From a checkpoint of a small encoder-decoder audio transcriber: encoder num experts 64.
Rows from block 2 of the text decoder, named by matrix and row number. Each number is 128 + 32 x the weight over its row's rms, rounded and kept within 0 to 255. All counts start at 0. After the name is the row's rms in percent of the matrix's.
# q: cross-attention query (decoder.blocks.2.cross_attn.q.weight, 320x320), inputs 192-255
q.156 098 [155 107 129 124 170  54  93 126  75  88  99 128 141 113 173  59  71 130 126 109 125 127 101 108  87  89 184 146 175 170 147 152 130 156 109 141 116 184 122 134 161 141 186  99  95 178 145 129 138  74 125 130 145 102 142 102 203 185 125 155 126  41  82 138]
q.157 096 [137 181 134  44 141 116 156 177 121 130 153 104 148 121 135 166 155  45 109 100 186 149  82 121 196 157 128 138 146 112 161  88 153 122 149 121 116  89 167 104 106 158 114  57 132  98 183 157 174  86 167 166 105 137 129 103 123 167 155 144 147  99 146 157]
q.158 086 [151 182 137 109 111 152 111  87 180 155  79 116 133  97  95 129  99 190  90 144 159 177 146 176 121  90 141 150 115 144 113 115 119 142 126 121 137 104 167 173 102 160 201 147 145 113 200 148 109 107 105 154  77 109  64  78 159 123 116 113 131 160 104 126]
q.159 097 [104 114 129 146 143 152  69 109  94  69 142 111  86  64 202 103 117 103 113  81  87 172 130 151 124  96 147 151 133 180 141 145 139 128 147 144 126 138  97  94 138 100 131 111  71 140 145 135 145 147 126 151 136 143  87 135 142  80 143 140  95 145  68 131]
q.160 098 [ 84  78 144 138 161 191  76 152 160 158 108  59 101 160 127 138  91 191 155 109 117  90 136 165 165  91 151  94 117 160  95 121 106 158 158  90 168 124 147 111 143 109 106 107 107 126 139 137 112 118 164  52 136 141 134  77 123  65 127 153 146 143 100 117]
q.161 092 [116 139 139 120 123 130 109 218  97  61 126 120 140 110  59 124 145 143 137 131 143 109 172  93  94 104 183  87  75 131 145 155 110 153 174 197 152  73  97 130 138 136  57 138 119 173 146 132 123 166 129 135 121 113  89  72 100 148  63 200 152 126 108 177]
q.162 094 [159 161 179 117 103 131 154  74 141 114  75 111 135 106  97  71 132 131 118 164 168 131 131 112 129  93  92 180 157 124 111 141 111 135  82 133 119 149 158 157 142 125 162 152 152 114 131 148 116 140 163 139 158 158  87 115 133 154 183 104 141 130  84 155]
q.163 095 [125 102 108 129 152 127 174  79  93 163 183 102 161  97 135 148  93 126 135 131 125  70  86 129  94 128 133  97  44 122 180 136 123  94 207 131 163  54 120 116 159 142 165 144 147 143 112 122 125 155  89  98 118 104 150 109 126 151 144  82 132  92 150 145]
q.164 101 [136 157 140 134 123 160  90 173 120  20 191 103 111 118 117 120 121 105 142 146 142 162 121 134 121 137  63 128 104 150  95 159  45 102  98 171 135 121 136 149 122  97 150 118 142 154 122 147  90 121 140 125 215 118 108 134 164 112 151 169 128 112 120 130]
q.165 100 [101 126 144 142 115 160 116 179 102 121 168 105 108 121 106 175 100 123 149 105 145 100 160 134 117 100 149 109 138 110 126 126  74 114  95 105 149 126 188 132 161  88 123  99 125 132  80 100 115 176 125 145 138 163 153  96 153 178 113  94 130 142 197 105]
q.166 098 [136 157 119 107 109 147  99  99  91  88 104  96 127  86 139 178  93 156  80 121 142 122 153 124 152 197 193 126 136 157 170  78 118 122 110 104 141 142 125 184 144 113 127 108 139 162 133  68 166 123  40  69 138 140 128 216 141 123 131 124 101 120  80 112]
q.167 106 [ 91 192 123  80 145 169 179 110 149 212 141  92 152 126 133 183 161 115 102 109 127  84 158 107 161  82 103 128 135 133 115 105 166 135 167 106  98 160 114  73 117 133 123 122 142 183 121 149 132 135 109 201 112 127 103 171 143  96  88 116  97 138 160 136]
q.168 096 [101 101 103 158  87 138 155 131  99 149 162 115 109 125 145  88 155 122 132 131 114 162 133 114 188 147 122 107 198 114 103 160 117 148 133  98  81 159 135 101 156 110  79 180  92  85 144  66 114  87 159 154 147 102 100 130 174 112 127 137 149 166 109 135]
q.169 096 [157 157 136 199 149  90  86 149 126 137 143 155  80 122 149 122 125 133 138 161 114 181 109 142 112 171 171  95 112 144 143 106 159 120 143 140 193 191  74  71 122 141 131 105 121 125 110 150 133 147 149  84 141 104 126 125 137 124  92 106 109 147 173 138]
q.170 091 [161 161  97 180 129  95 133 140 137 136 105 138 111 152 169 190 109 107 162  90 125 152  42 125  41 222 141 159  96 105 122 140 193 137 181  90 125 144 128 153 130 168 100 149 146 135 159 136 166 137 105 188 117 112 146 147 141 138 107 174 110 143  74 161]
q.171 093 [115 124 106 122 163 137 150 149 144  79 135  81 150 158 111 109 129  94 120 131  74 117 124  93 144 125  91 125 112  98 148 109 121 155 130  71  62  86 104 149  93  95 157  98 129 182  90 130 155 176 154 163  93 210  91 147 148 119 173 130 112  98 138 158]
q.172 093 [141 134 106 110 132 105 106 121 139  61  90 155 137 240 158 116 136 144 117 124 129 128  70 122 145 103 139 128 131 132 127 155  94 177 173 131 146 121 135 135 166 159 134 148 139 110 144 148 102 124  95 149 105 150 113 156  76 157 136 133 168 113 141 163]
q.173 098 [161 148  82 128 114  71 136  99 106 159  62 120 160 119 163 180 131 151 106  84 125 156 144 149 113 166  83  88 166 127 155 109 148 109 154  82 150 145 159 125 182 108  84 144 105  77  75 165 181 137 156 146 108 112 134 128  97 106 127 118 113 126 101 166]
q.174 098 [103 142  73 102  74 152 106  88 176 137 156 112 115 173 187  50 102 130 153 115 164  84 131 109 105 143 125 113 153 113 118 107 165 129  74 134 118 168 120 104 169 121 100 143 158 133 161 135 104 122 116 145 156  90 163  94 100 114 138 125 141 152 123 113]
q.175 096 [ 92 141 181 150  85  98  81 149 128 140  68 132  64 146 129 146 150 108  67 102 150 153 111 144 111 129 146 144 119  75 149  68 152 160 143 153 145 157  96 198 140 184 166  85  98  91 111 132 175 104 118 145  52 160 124 143 169 104 157 160 161 114  94  76]
q.176 100 [107 171 159  55  82 149  79 168 117 126 120 150  98 113 115 146 160  85 139 141 160 162 106  99 164 115 103 124 176 118 102 145 108 107  86 148 138 124 122 125  97 100 136 157 112 179 109 175  63 174 126 105  94 105 101  80 141 157 121  93  52 119 100 124]
q.177 094 [140 156  73  39 151 198 109 112 126 156 127 135 108  99  76  54 159 194 169 107 132 171 165 111 145 137  80 105 131 136 131 149 120 149 148 194 134  75 141 100  88 132 127 126 103  98 141  57 107 119  96 155 108  84 197  99 170 125 148 112  91 174 160 137]
q.178 101 [ 97 129 154 131 164  65 135 170 100 141 165  93 163 113  83 130 117 115 132 123 110 186 100 124 109 166  83 186  96 140  81 148 150 122 172 149 103 170 136 144 169 162 168 154 109 120 171 109 164 140 170 111  86 129  90  87 112 108 164 123 129 141 176 183]
q.179 091 [143 141 153 223 172  96 127 185  31 105 161 189 118  96 106  82 168 135 145 139 141 148 177  91  74 134 171 141 115 121 135 138 182 108 125  77  86 101 173 129 137 192 117  94 166 148 201 141 126 139 108 119 121 136 150 127 158 130 133 127 177  93  72 124]
q.180 096 [118 125 158 183  68 118 173 137 110 123  99  67 106 152  87  59 103 140  86 143  67 163 102 129 143 164 120 112 133 121 120 141 115  90 129 132 160  90 109 112  92  64 119 144 110 121 125 101 139 144 114  95 123 124 184 152 139 111 110  73 169 140 136  85]
q.181 089 [178 102  99 167 119 107  98 116 163 140 173 197 142 121 149  76 131  91 133 156 171 131 119 167 150 177 143 170 122 136 122 115 160  93 110 128 101 102 140 121 142 190 150 167 230 100 111 128 128 138 145 118 104 122 157 148 106 132 151  97 109 104 130 130]
q.182 092 [123 141 132 146  95 137  84  92 155 153 163 148 129 104 129 109 178 149 143 112 152 110 104 116 168 176 122 129 137 162 157 142 106 107 107 145  69 128  91 116  96 121 136 142 102 135  86  76 119 121  99  79 143 150 123 159 119 151 119 150 148 170 162 137]
q.183 096 [123 105 108  39 107 168 108 108 109 117 136 204 173 104 141 104 133 140  92 212  95 125 113 134  87 131 129  98 152  94 121 120 150 134 106 208 111 137 129 103 138 129  77  88 132 131  70 144 116 137 125 136 140 116 119  99  98 154  66 166  69 131 178 128]
q.184 101 [115 124 149 117  92 124 151 124 133 116  99 157  53  49 146 102 104 170 124 160 142  65 121 167 136 126 138 129 148 150 143 120 103 172 102 146 147 144 148 101  40  98  96 106 150 100 132  96 137 114 165 126 157 106 173 129 157 120 118  97 116 131 144  70]
q.185 092 [201 194 175 125 154 115  91 120 154 135 114 114  95 119 119 122 174  89 116  93 120  93  86 160 150 134  74 107 149 193 114 142 106 115 120 101 132  75 142 118  75 117 105 104 120 123 192 103  89 105 168 136 119 106 168  83 190 128 138 114 161 148 104 111]
q.186 096 [102 106 124 130 169 152 206 176 135 121 135 120 157 145 157 166 112  92 130 107 134  76 146  63  77 156 170 164 172 152 113 115 161 139 102  60 125 108 102 169 123 104 122 102  88 116 173 162 162  70 120 158 118  90 120 105 120  80 102 179 184 166 141 130]
q.187 094 [101  96 127 133 157 184 136  84 101 180 123 126 150 128 113 134 141 126 123 131 110 148 107 137 135 137 165 187 123 148 139 115 118  80 132 170  80  74  99 122  79 122 202 138 154 140 113 137 128 171 126 101  90 146  66 144 121 167 157 134 105  99 125 106]
q.188 097 [114  66 138 161 152  62 161  81 137 118 165 126 137 179 111 154 125 130 125 166 119 169 125 207  85  96 192 134 114 128 157 104 131 125 127  57 101 152 153 133 153 173 136 151 128 146 145 123 153  46 122 125 156 115  75 137 169 105 109 100 199  96 133 144]
q.189 106 [154 113 103 136 160 108 148  74 186 155 166 117 151 115 111 188 128 105 166 122 123 112 156 161 157  81  77 111 150  59 133 113 144 138 120 148 146 203 125 124 140  77 101 136  94 145 157 174 136 164 145  87 114  99 169 136  83  96 150 101 118 129 141  65]
q.190 098 [176 125 134 118 121  98 137 162 133 160 103 140 145  85  92 133 120 113 145 125 121 129 163 173  85  93 106 144 105 108 101 159 123 174 154 119 150 142 117 101 101 173 160 186  83 167  93  73 101 172 130 144 141 119 108 180 109 134  85 123 130 116  96 137]
q.191 101 [143  98 104 113 149 147 106 119 140 157  66 171 161 167 152 188 114 156  98 114 158 133 175 100 121  79 136 169 123 176  90 132 125 170  99 110 117 133 145 111  61  77 117 136 107  78 149 153 130  70 110 151 115 153 115 122 107 163 145 167 106 130 121 136]
q.192 097 [159 118 140 121  74 102 197 228 146 125 115 151 100 154 120 164 125 152 173  84 142 165 124 118  91 153 139 145 115  99 138 114  92 159 128 119 141  90 111 130 137 121 150 108 148 121 127 166 134 184 120 176  61  73 137 138  97 111 115 137 152  93 211 105]
q.193 095 [147  98 144  89  98 128  82  82 147 125 101 104  85  86 169 117 132 131 194  88  56 109 104 140  85  84  73 114 137 178 114 193 160 196 151 128 148  90 160 152 117 125  97 158 124 122 155  77  99 136 110 101 171 140 144 100 141 129 123 119 120 120 110  77]
q.194 094 [128 152 124 131 149  93  95 122 171 116 145 125 132 141  85 138 102 178 158 109 138 101 139 112 121 128 171 160 157  71 192 152 102  99  82 159  81 126 118 127 114 119  66 149 120 144 117 139 140 184 151 133 112 162  89 184 111 128  90 120 121 104 175 135]
q.195 104 [128 145 130 122 122 127 142  91 114 145 189 111 122  77 110 128 113 175 163 155 132 119 124 125 162 155 108 166 160 180  85 120 118  98 122  90 115 133 139  87 146 140 152 120 111 144 165  99 133 102  70 161 146 150 107 104  92  81 158 115 117 212 132  85]
q.196 096 [144 106 136 142 189 106  86  75 128 165 143  69 114 153 169 135  82  91  73 114 148 102 107 152  89 163 165 154 153 127 102 105  86 135 154 170 146 156  62 124 138 143 191 139 144 121  89 179 179 110 183 170 172 157  51 100 183 109  88 103 146 107 104  73]
q.197 100 [108  46  67  99 112 157 162 152 125  65 145 137 102 182 160 140  92 143 105  80 145 119 144  97 111  97 109 177 130 119  89 119 167  47 138 127 112 131 124 109  96 109 109 162 159 141  73  64 135 117 122  87  97 129 106 104 156 107  48 118 155 105 126 143]
q.198 088 [141 126 107  96 131 160 128 121 134 157 117 130  88  91 118 163 122  83 102 129 143 149  95  78 178  85  81 121 106 151 109 118  76 143  71 112 154 172 101 152 124 100 106 134 182 187 126 137 102  95 137 136 160 160 166 111 163 159  85 153 183 109 197 128]
q.199 098 [101  91 136 164 113 122 147 152 137 156 162  87  97 106 143 184 133 131 120  85 121  52 149 165 139 159 170 137 124  91 183 130 140 179 150 120 177 152  99  82 191 131 110 141 112 135 135  91 122 180 156 177  99 157 142  87 177 116 223 184 214 131  73 149]
q.200 096 [118 102  52 167 146 154  93 106 160  56 164 173 138 148 107 148  60 125 184 114 144 138 184 139 120 154 115 112 142 123 112 180 128  93 125 140 158 165 168  94 118 159 125 138  67  90 180 130 144 123 161 138 126 172 116 157  91 165 112 144 102 108 136 100]
q.201 095 [152  96 119 162 141  94 136 148 117 110 119 140 123 110 169  46 140  92  97 205 159 173 118  87  85  97 177 134 149 134 107 180 135 131 146 154 122 128 121 156 139 127  83 115  91  96 107 110 165 118 103 149  75 169 126 111 109 160  88 117 187 124 112 142]
q.202 094 [143 104 145 163  77 168 111  91 115  93 164 122 157 119 163 139 105 186  88  94 158 109 126 160  97  78 115 135 148  91 143 115 134 130 123 125 135 101  84 126 166 150  84 128 155  99 131 138 117 140 110 139 116  54 148 122 137 184 114 116 145 182 162 172]
q.203 100 [179 138  91 130  91 138 126 131 106 156 183 126 156 147 118  95 216  96 134 178  50 105 160  96 141 175 179  66  76 110 152  89 129 115 102 183  89  84  76 102 184  74 148 120 166 173 148 197 135 128 144 115 142 101 135 154 146 141 164 147 186  95 116 106]
q.204 102 [164 127  98 119 109 117 111 145 179 115  83 137 106 127 136 105  96 134 163 152  79 166 136  97 124  94  68 135 171 157  92  99 135 140 174 112 137 134 182 133 139 108 180 130 117 123 109  68  89  84 157 108 118 127 135 116 116 122 174 180  99 178 100 127]
q.205 101 [157 123 127 150 179 122 156 101 147 115 164 174  91 153  83 144 143 181 162 154 112 111 141  97 142 123  52 124 127 137 166 119 183  72  74 128 119 205  81 106 144 126 119 111  92  65  79 178 106  86 102 156 111 136 116 164 159 122 145  99 111 104 136 106]
q.206 098 [158  95 129  73 195 133 115  92  65 151 107  83 153 104 101 140 115  63  96 124 103 116  71 150 140  86 148 115 101 195 163 159 106 110 159 120 148 138 107 126 147 135 115 104 126 115 120 129  70 130 155  70 239 160 101 107 120  51 122  96 117 172 123 194]
q.207 098 [155 149 112 140 111 168 156 189  98 199 146 153  62 138  54 171 145 168  99 147 127 134 141 160 125 139 175 110 139 152  96 202  98 104 156 131 149 129 163 117 152 112 163  98 136 115 155 130 140 147 103 112 138 129 101  81 106 158  92  83 122 105 109  83]
q.208 098 [152 138 137 103 162  72  77 111 142 149 108 136 123 205 112 140 165 126 126 149 114 138 129 146 144 141  99  93  53 106 117 179 101 157 146 161  68 123 122  80  90 140 104  95 164 155 129 136 185  42 125 114 147 171 137 118 200  67 139 140 108 149 107 160]
q.209 093 [135 141 166 139  38 145 121 109 137 161 135 135 151 106 151 114 122  91 115 160 141 143  85 106 113 164 105 113 108 168 109  99 152  98 104 144 115 165  52 211 156 124 124 117 138  94 172 139 153 130 108  72 100  89 136 168 105 128 123  77 135  91  57 111]
q.210 097 [157  70 179  98 164 157 174 135  80 113 105 135 148 111  93 116 129 140 180 108 127 115 120 161  78 126 140  97 136  83  78 141 182 173 172 146 107 100 183 169 107 186 131 167  91 232 126 140 159  94 183 139 153 133 147 105  69  61 178 125  97 130 125 181]
q.211 093 [ 44  93 151  77 124 129 133 109 110 130  68 141 164 111 139 116 117 119 122 116 100  66 111  99 165 129 157 116 130 149 131 151  93 155 144 141 120 132 163  84  40 167 106 146 137  87 164 148  74 118 113 150 118 106 159 185 151 153 121 144 131 129 184 129]
q.212 097 [102 128 124 156 177 134 107 155 182 197  88 123 143 114 122 106 161 107 101 148 101 142  88  95 118 131 111 131 135 157 146  84  72 121 101 160 183 156 120  93 163 139 154 126  84  93  92 132 104 118  95 125  93 111 163 114  87  76 135 151  70 150 164 186]
q.213 102 [ 84 111 151 117 123 196 145 155  74 101 124  97 122 145 157 119 171 126 119 126 185  75 156 110 160 149 107 109 146 149 191 164 175 102 130 107  73  97 136 138 130 128 126 153 154  89 120 128  38 136 142 116 120 139  88  68  94  84 144 157  86  85 148 135]
q.214 092 [147 126 187 147 146 154  90  68 181 127  98 128 101  99  89 143 135 101 173 102  98 199  85 145 173 176 100 103 116 114 114 122 145 130 151  86 144 101 144 127 103 142  90  90 152 102  82 106 138  96  76 119 145 106 153 122 114 105 132 140 145  70 101 116]
q.215 097 [104 168  91 119 178 147 143 114 154 149  82  94 202 112 174 152 112 195  70 101 167 148 144 118 119 203  90  98 136  80 103 100 141 141 151 145 122 168 174 119 107  92 128 163 147 138 119  95 133 119 151 125 117 139  84 153  73 175 137 103  94 163  80 145]
q.216 097 [124 185 163  94 115 162 148 163 119 149 186 150  77 131  79  56 143 126 141 108 145 125 146  74 141 126 175 143 100 124 148 133 158 162 185 137 141 168 100 160  90 136 126 173 130 149 119 148  87 205 165 176 118  92 167 153 137 101 112 137 151  99  71 172]
q.217 087 [114 162  88 163 174 104  61 186  85  77 121  91 149 145 141 128 148 147 147 105 115  78 120 165  54 126 133 167 137 133 148 120  63 141  79 164 133 116 158 151 113 143 104  69 182 146  61  97 139 108 172 119 116 133 125 168 163 127  93 140  21 135 175 162]
q.218 108 [103 126 173 100 120  98 161 172 135 113 131 135 116 122 122 148 159 122 168 111 124 120 132 179 102  98 174 135 152 121 163  79 101 184 150 128 156 169 152 118  89 129 141  70 116 108 165 114 119 162  71  93  69 172 112 112 126 184 131 130  56 156 132 158]
q.219 096 [141 158 138 149  60 118 121 115 118  97 167 125 178 178 109  71 150 125 140 124 113 145 147 150 142 139 120 114 122 132 102  78 160 110 160 138 155 117 123 104 111 134  64 123  96 106 134 117 114 151 180 103 125 124 129 154 109 136 155 146 122 119  98 149]
q.220 101 [ 91 120  88  83 125 105 142 136 140 144 127 140 158 141  93 143 121  92 112 116 138 169 149 163 134  52 142 134  98 103 114 130 109  62 129 133 137 141  97 171 107 183 140 143 122 150 134 147 184 114 123 100 137 118  83 115 140 190 126 136 121 163 159  99]
q.221 099 [147 186 134 151 123 115 128 150 137 115 139 174 142 104 111  88 177 113 114 116  89 148 161  90 136  88 151  98 118 130 131 148 144 153  21  77 123 118  58 123  92 108 150 110 125 125 158 145 145  96 113 160 110 125 195  96 199 136 113 159 153 146 145  94]
q.222 102 [108 129 162 142 126  98 122  89  60  68 126 145 126 100 144 119 131  97 120  96 151 196 165 147 114 146 184 188 153 130 114 126 124 114 100 117 130 121 182 149 169  96 168 157  83 156 146  73 151 156 145 128 129 136  91 139 177 164 162 100 154 146 129 212]
q.223 093 [ 88 162 146 123 115 134 100 169 141 117 139 117 128 151 179 143 114 128 118  88 177 175  92 139 206  98 113 109 181 166 123 134 165 163  72  87 108 127 184 147 144 122 182 110 118  91  98 140 142 178  90 162 171 113 125 157 170 106 134 113 152 157 117  20]
q.224 113 [106 135 142 145 201 121 146 159 162 172 106 171  78 138 119 126  78 103 173 114 166  92 176  84 155  96  74 135 128 153  95 143 155 104 100 114 119  86 147 102 107  98 131 143 109 138 106 121 185  95 167 133 135 117 118 114 149 137 152 106 112 138 178 112]
q.225 118 [114 129 134  90 144 156 126 164 136 101 144 119  74 189 133  73 170 149 122 162 100 211 152 114 111 110 153  96  89 148  99 169 134 173 147 103 150 117 148 129 171 145 156 147 193  95  85 112 131 119  93 117 188  94  91  84  86 134 159 108 183 146 184  96]
q.226 118 [154 135 130  98 147 116 144  83  93  82 117 163 199 123  57 121 128 132 116 142 178 120  96 144  95 155 148 134   2 126 149 111 152 182 121 147 110 149 147 113 143 154 117 123 151 135  87 202  85 149  60  87 159 160 132 128 131 152  80  99 144 113 119 161]
q.227 115 [110 132  86 134 151 115 169 170 176 138  99 154 100 114 116 133 162 108 137 107 103 139 144 156 133  86 122 152  84 128  95 117 110  51 108 194  80 144 170 171 200 131 175 132 152  75  89 149 124 161 143 148 110 102 135  62 108 120 111 110 131 105 126 128]
q.228 115 [111 134 170 112  49 105 147  81  83 128 124 150 121 136 147  82 112 135  89  74 103 126 117 107 136 127 133 149 103 132 159 155 110  89 132  87  72 121 125 156  75 170 206 151  74 108 127 167 145 101 110 150 140 137 157 124 197 161 159 168 100 162 154 178]
q.229 115 [176 133  62  63 115  50 111  76 144 122  77 103  64 151  87 148 167 141 148 138 142 120 143 191 101 205 126 112 121 112 138 185 135  69 161 140 168 109 126 116 112 109  44 119  96 126  81 126 119  86 139 140  79  96 135 132 123 144 118 106 178  93 139 139]
q.230 114 [ 95 204 105 160 130 207 106 177 119 136  56 104 146 130 131 156 115 140 154 161 128 159 127 102 140  74 113 176 181 159 153 137  78 135 212 120 136  95 129 171 122 179  98 183  90 164 119 124  88 154 134 118 103 188 190 185 161 134 179 175 111 112 119 148]
q.231 123 [104 147 106 106 101 191  83 122 138 193 100  83 124  82 144 144 154 113 184 140 132 156 164 193 111 165  68 137  57 113 105  97  95  98 142 137 148 111 124 171 155 155 102 134 161 179 184 162 122 131 193 103 140 110 131 153 121  84 110 140 156  85 121  83]
q.232 112 [ 40 140 123 144 107 122 123 154  99 135 172 101 186  90 131 114 152  98 135 139 127 146 130  84 156 105 105 164 196 180 173 119 162 122 141  94 178 140 100 139 150  85 173  44  86 109 115 129 162 105 166 100 129 168 149 157 115 106 150 100 106 176 160 110]
q.233 123 [141 168 137 117 138  60 122  75 131 101 144 128 131 149 118  75 117 129 128 113  88 112 109 127 140  85 170 100 197 130 181  84 112 129 127 102 126 150 156 121 114 130 149 176  67 148 147  98 144 124 138 172  75 127 145  33 112 134 186 124 121  83 147 151]
q.234 106 [133 138 129 107  74 125 155  89 119 116 107 121  81 153 161 121 128 125 178  99 155 131 120 159 115  83 103 100 172 130 178  79 118 177 162 119  93 189  12 132 132 169 169 139 105  91 168 125  86 127 188 100 122 151 120 182  64 173 142  60 111 179 117 152]
q.235 109 [116 128  68 130 144  58 153  93 152 158 160 160 115 120 118 154 138 138 162 182 192 131 123 188 134 104 137 142 157 133 153 102 138 114  95 123 178 154  93 145 120 148 100 118 136 175 138 135  75 207 135  66 110 119 108 106 196 137  89 155 167 169  97  63]
q.236 113 [ 84 147 171 193  64 155 144 104 174 115 131 108 136 150  75 119 130 193 142  90 144 111  87 159 141 188  66 158 124 105 114 117 112  56  80 185 111 150 150  81  88 118 130 127 142  52 172 104 111 168 108 115 166 145 104 101 113 102 110  71 115 111 122  97]
q.237 117 [127 155 152 176 119 168  83 169 101 130  84 153 120 124 152 193  69 165 157 161 159 139 108 132 130 152 112 143 100 142 124 147 132 115  98 113 106  91 169 116 139 124 153 108  67 147 118 184 147  58 106 152 166 136 109 106 137 192  91 130 173 105 131 160]
q.238 116 [140 126 107  96 142 176  85 125 138 107 115 129 131 165 162 133 140 166  93 139 117  87 152 137 109 139 121  82 139 114 155 162 143 130 108 108 157  91 143 144 134 127 142 170 160  90 177 150 153 106  93 138 129 115 117 141 133 102 139 164 134 164 137 125]
q.239 111 [157  93  87 122  87 107 100 161  90 113 120 162 123 140  95  86 121 109 125 123 153 126 171 160  95 156 151 135 121  97 187  77 109 142 143 117 130 128 148 119 104  96 148 111 140 154 104 158  71 139 108  87  88 133 101 132  34  83 164 149 125 176 117 116]
q.240 119 [166  73 115  87 166 106 107 155 138 162 189 121 123 144 129 142 101  90 144  78 146 121  41 147 110 132 181  68 117 163 137 108 110 175 125 170 175 115 145 111 147  97  78 128 146 124 136 122 164 119 149 155  94  96 118 122 158  64  89  93 133 119 150 119]
q.241 116 [121 109 121 119  95 164 131 149 139  88 163 195 138 122 142 158 135 164 126 167 136 151 138 134  86 164 148 139 163 150 150  57 136 188 134 182 107 159 129 107  95  87 104 159 125  92 186 138  90 177 112 179 115 178  85 135 156  76  94 112 103 150 133  81]
q.242 117 [160 142 141 162 126 131  90  88  93 104  64 106 124  66  93 184  77 152  69 148 179  57 121  95 126 177 136 132 125 122 150  79 111 119 152  59 151 131  68 113 202 185 138 136 174 135 140 167 108  73 140 145 157 165 114 144 147  94 140  63 148 107 132 119]
q.243 108 [ 76 112 115 132 124 130 112 147 157  92  84 109 170 129 128 130 121 155 135 145  96 170 124 104 139  77 151 146 173  81 172 138 182 144 134 129 122 172 107  75 119 129 151 122 143 165 116  90 180 149 183 186 103 119 167  74  87 147  93 114 103  69  65  83]
q.244 117 [125 103 101 130 178 122 118  71 138 145 129 121  95 180 125 112 131 122 163 139 149 156 155 116 176 137 136  95 112 168 166 196  66 182 145 101 122 131 130  92 121 119 108 138 100  69  63  87 108 120 211 149  96 145 210 141 165 192 107 150 102 144  85 121]
q.245 119 [196 142  86 134 133 127 103  86  63 122 180 188 182  78 109 118 138 156 102 114 134 107 121  94 108 150 170 168 129 133 140 154 187  77 188 119 184 167 114 165 145 171 126  87 201 124  85 157 175 141 120 123 139 123 117 129 132 156 123 106 126 125 150 128]
q.246 122 [126 147  98  82 136  88 121 123 123  99 138  87 142 171 145  87 138 188  97 107 129 123 174  93 109 149 128 129  98  93  93 169 182 160 123 141 103 155  95 182 132 148 108 103 115 161 135  88 116 153 103 123 160  79 161  98 149 119 108 195 115 168 139 118]
q.247 116 [180  99 179 163 132 131 127 161 118 131 162 151 124 123 210 111 102 115  81 155 111 130  90 139 149 136 113 137 126 154  30 123 177 133 117 168  97  90 118 126  84  97  23  96 190 162 200 134 115 136 136  93 149 170 121 100 135  84 104 127 108 184 149 120]
q.248 118 [125 137 154 117 168 119 161 152 102 166 168  70 116 163 132  92 155  95  94 142  89 126 178 143 120  94 134  78 154 143  88 112 138 136 115 130 115  78 143  87 169 121 100 111 164 125 133  97 127 113 114 100  87  85 141 151  90  98 110 152 140  82  76 154]
q.249 116 [130  76 136 133 148 101 178 112 173 143  69 142  95 155 113 146 141 155 124 127 170 134 128  53 166 123 101 165 203 123  95 191 119 150  80 148 164  99 120 125 139  68 185 122 154 125 173 129 145 132  78  85 175 136  91 148 147  99 159 118 153 150  96 121]
q.250 120 [120  72  73 188 129 122 188 146 140 177 104 119 119 118 122  95 115 119  90 109  84 122 172 188 153  49 170 125 145  64 109 145 154 110  89  73 115 110 120 114  98 136 216 132 112 177 116 151 126 155 101  93 109 179 117 108 138 146  88 219 117  85 134 133]
q.251 112 [143 134 154 141 126 125 171  91 171 117 125  63 179 120  97 136 128  78 105  98 124 131 159 166  98  59  96  53 119 126 100 126 112 129  87 119 163 162 161 104 136 124  82  80 150 159 107 137 153 134 100  74 133  64  83 160 152 119 139  88 136 123 138 137]
q.252 120 [130 115 134 124 144 154 133 113 108 113 127 106 156  99 171 133  96 105 102  85 130 133 103 128 187 161 161 153 144 136  92 160 108 166 108 147  87  77 123 161 148 136 121  85 159 140 129  89 108  90 110 141 176  29 105 224 173 177 167 165 142 112 136 143]
q.253 114 [159 134 164 111 174 166 117 180 120 102 163 154 146 111 106 106 162 135  99  65 144  68 134  81 129 159 110 180  71  89 104 123  94 106 130 165 135 138 185  84 121 150  54 118 105 151 132  91 173 121  61 137 103 175 156 186 106 143  96 117 140 124 116 129]
q.254 122 [148 124 197 176  50 104 141 211 151 158 137 155 124 124 145 109 182 112  93 147  91 137  75 139 130 176 141 134 154 156 110 111 122 162 167 151 126 130 147 173 102 106  96 141 131 107  60  93 140 167  89 149 127 152 140  87 123  79 150 160  94  93  82 178]
q.255 113 [ 92 142 161 111 155 173 159 156 147 117 148 100 125 130 164 149 106 131 103 115  82 138 152 134 138 144 102  99 144  92 102  85 152  56  75  92 106 148 108 142  89 158 154 125  76  88 179  89 121 128 122 130 133 140  98 158 101 129 170 134 167 132 109 154]
q.256 096 [148 100 120 154 112 171 130 170  90 134  94 146 152 130  87 103  94  62 159  96 140 158 140 151 167 151 138  82 109 134 120 192 105 102 156 110  80 140  99 123 138 164 149 115  99 149 165 208 149 129  86 127 126 100 133 157 152 165 125 189 102 120 169 169]
q.257 102 [105 119 151  87 156 116 197  89 112 127 142 151 152 111 102 103 154 132 144  68 110  56 130 144 134 100 150 156 105  76 152 140 145  92 109 124 132 115 141 132  90  97 104  91 157 127 165 142 113  52 136 101 119 123 155  81 122  94 173 177  77 151  83 146]
q.258 094 [148 154 118 117 169 201 127 147 135 138 110 124 132 121  73 146 125 110 132 151 197 103 128  90 147 119 123 192 162 160  83 129 120 120 128 141 129 130  93 164 135  62 157  82 185 175 160 145 126 114 192 131 109 120 147 150  99 186 135 101  83  81 173  66]
q.259 102 [ 94 165 162 121 138 140 135 144 118 158 175  88 108 166 158 146 109 107 152 122 178 167 118 140 182 195 122 115 110 142 131  76 105  65 137  65 143 100  92  91  93  70 154 154 140 138 129 128 178  78 144 145  96 199 116 147 119 167 173 126 109 152 108 144]
q.260 099 [136 118 124 188 107 141 154 135 135  41 152 145  94 138 106 106 124 128 158 132 121  95  79 121  81  71 150 120 143 100 110 132 107  76 116 125 131 129 141 123 144 154 102 160 121  84  99 121 149 170 140 112 112 166 156 157 156 140 141 109 105 167 169 168]
q.261 098 [100 125 137 110 107 150 130 123 150  90 102 123 129 120 117 194 131 138 173 122 147  71 147 170 113 181  94 130  76 158 157 143 139 152 127 111 155 124  93  78 122 192  87 117  96  84 134  78 141 118 142 162 142 135 118 132  77 113 100 167  98 143 139 101]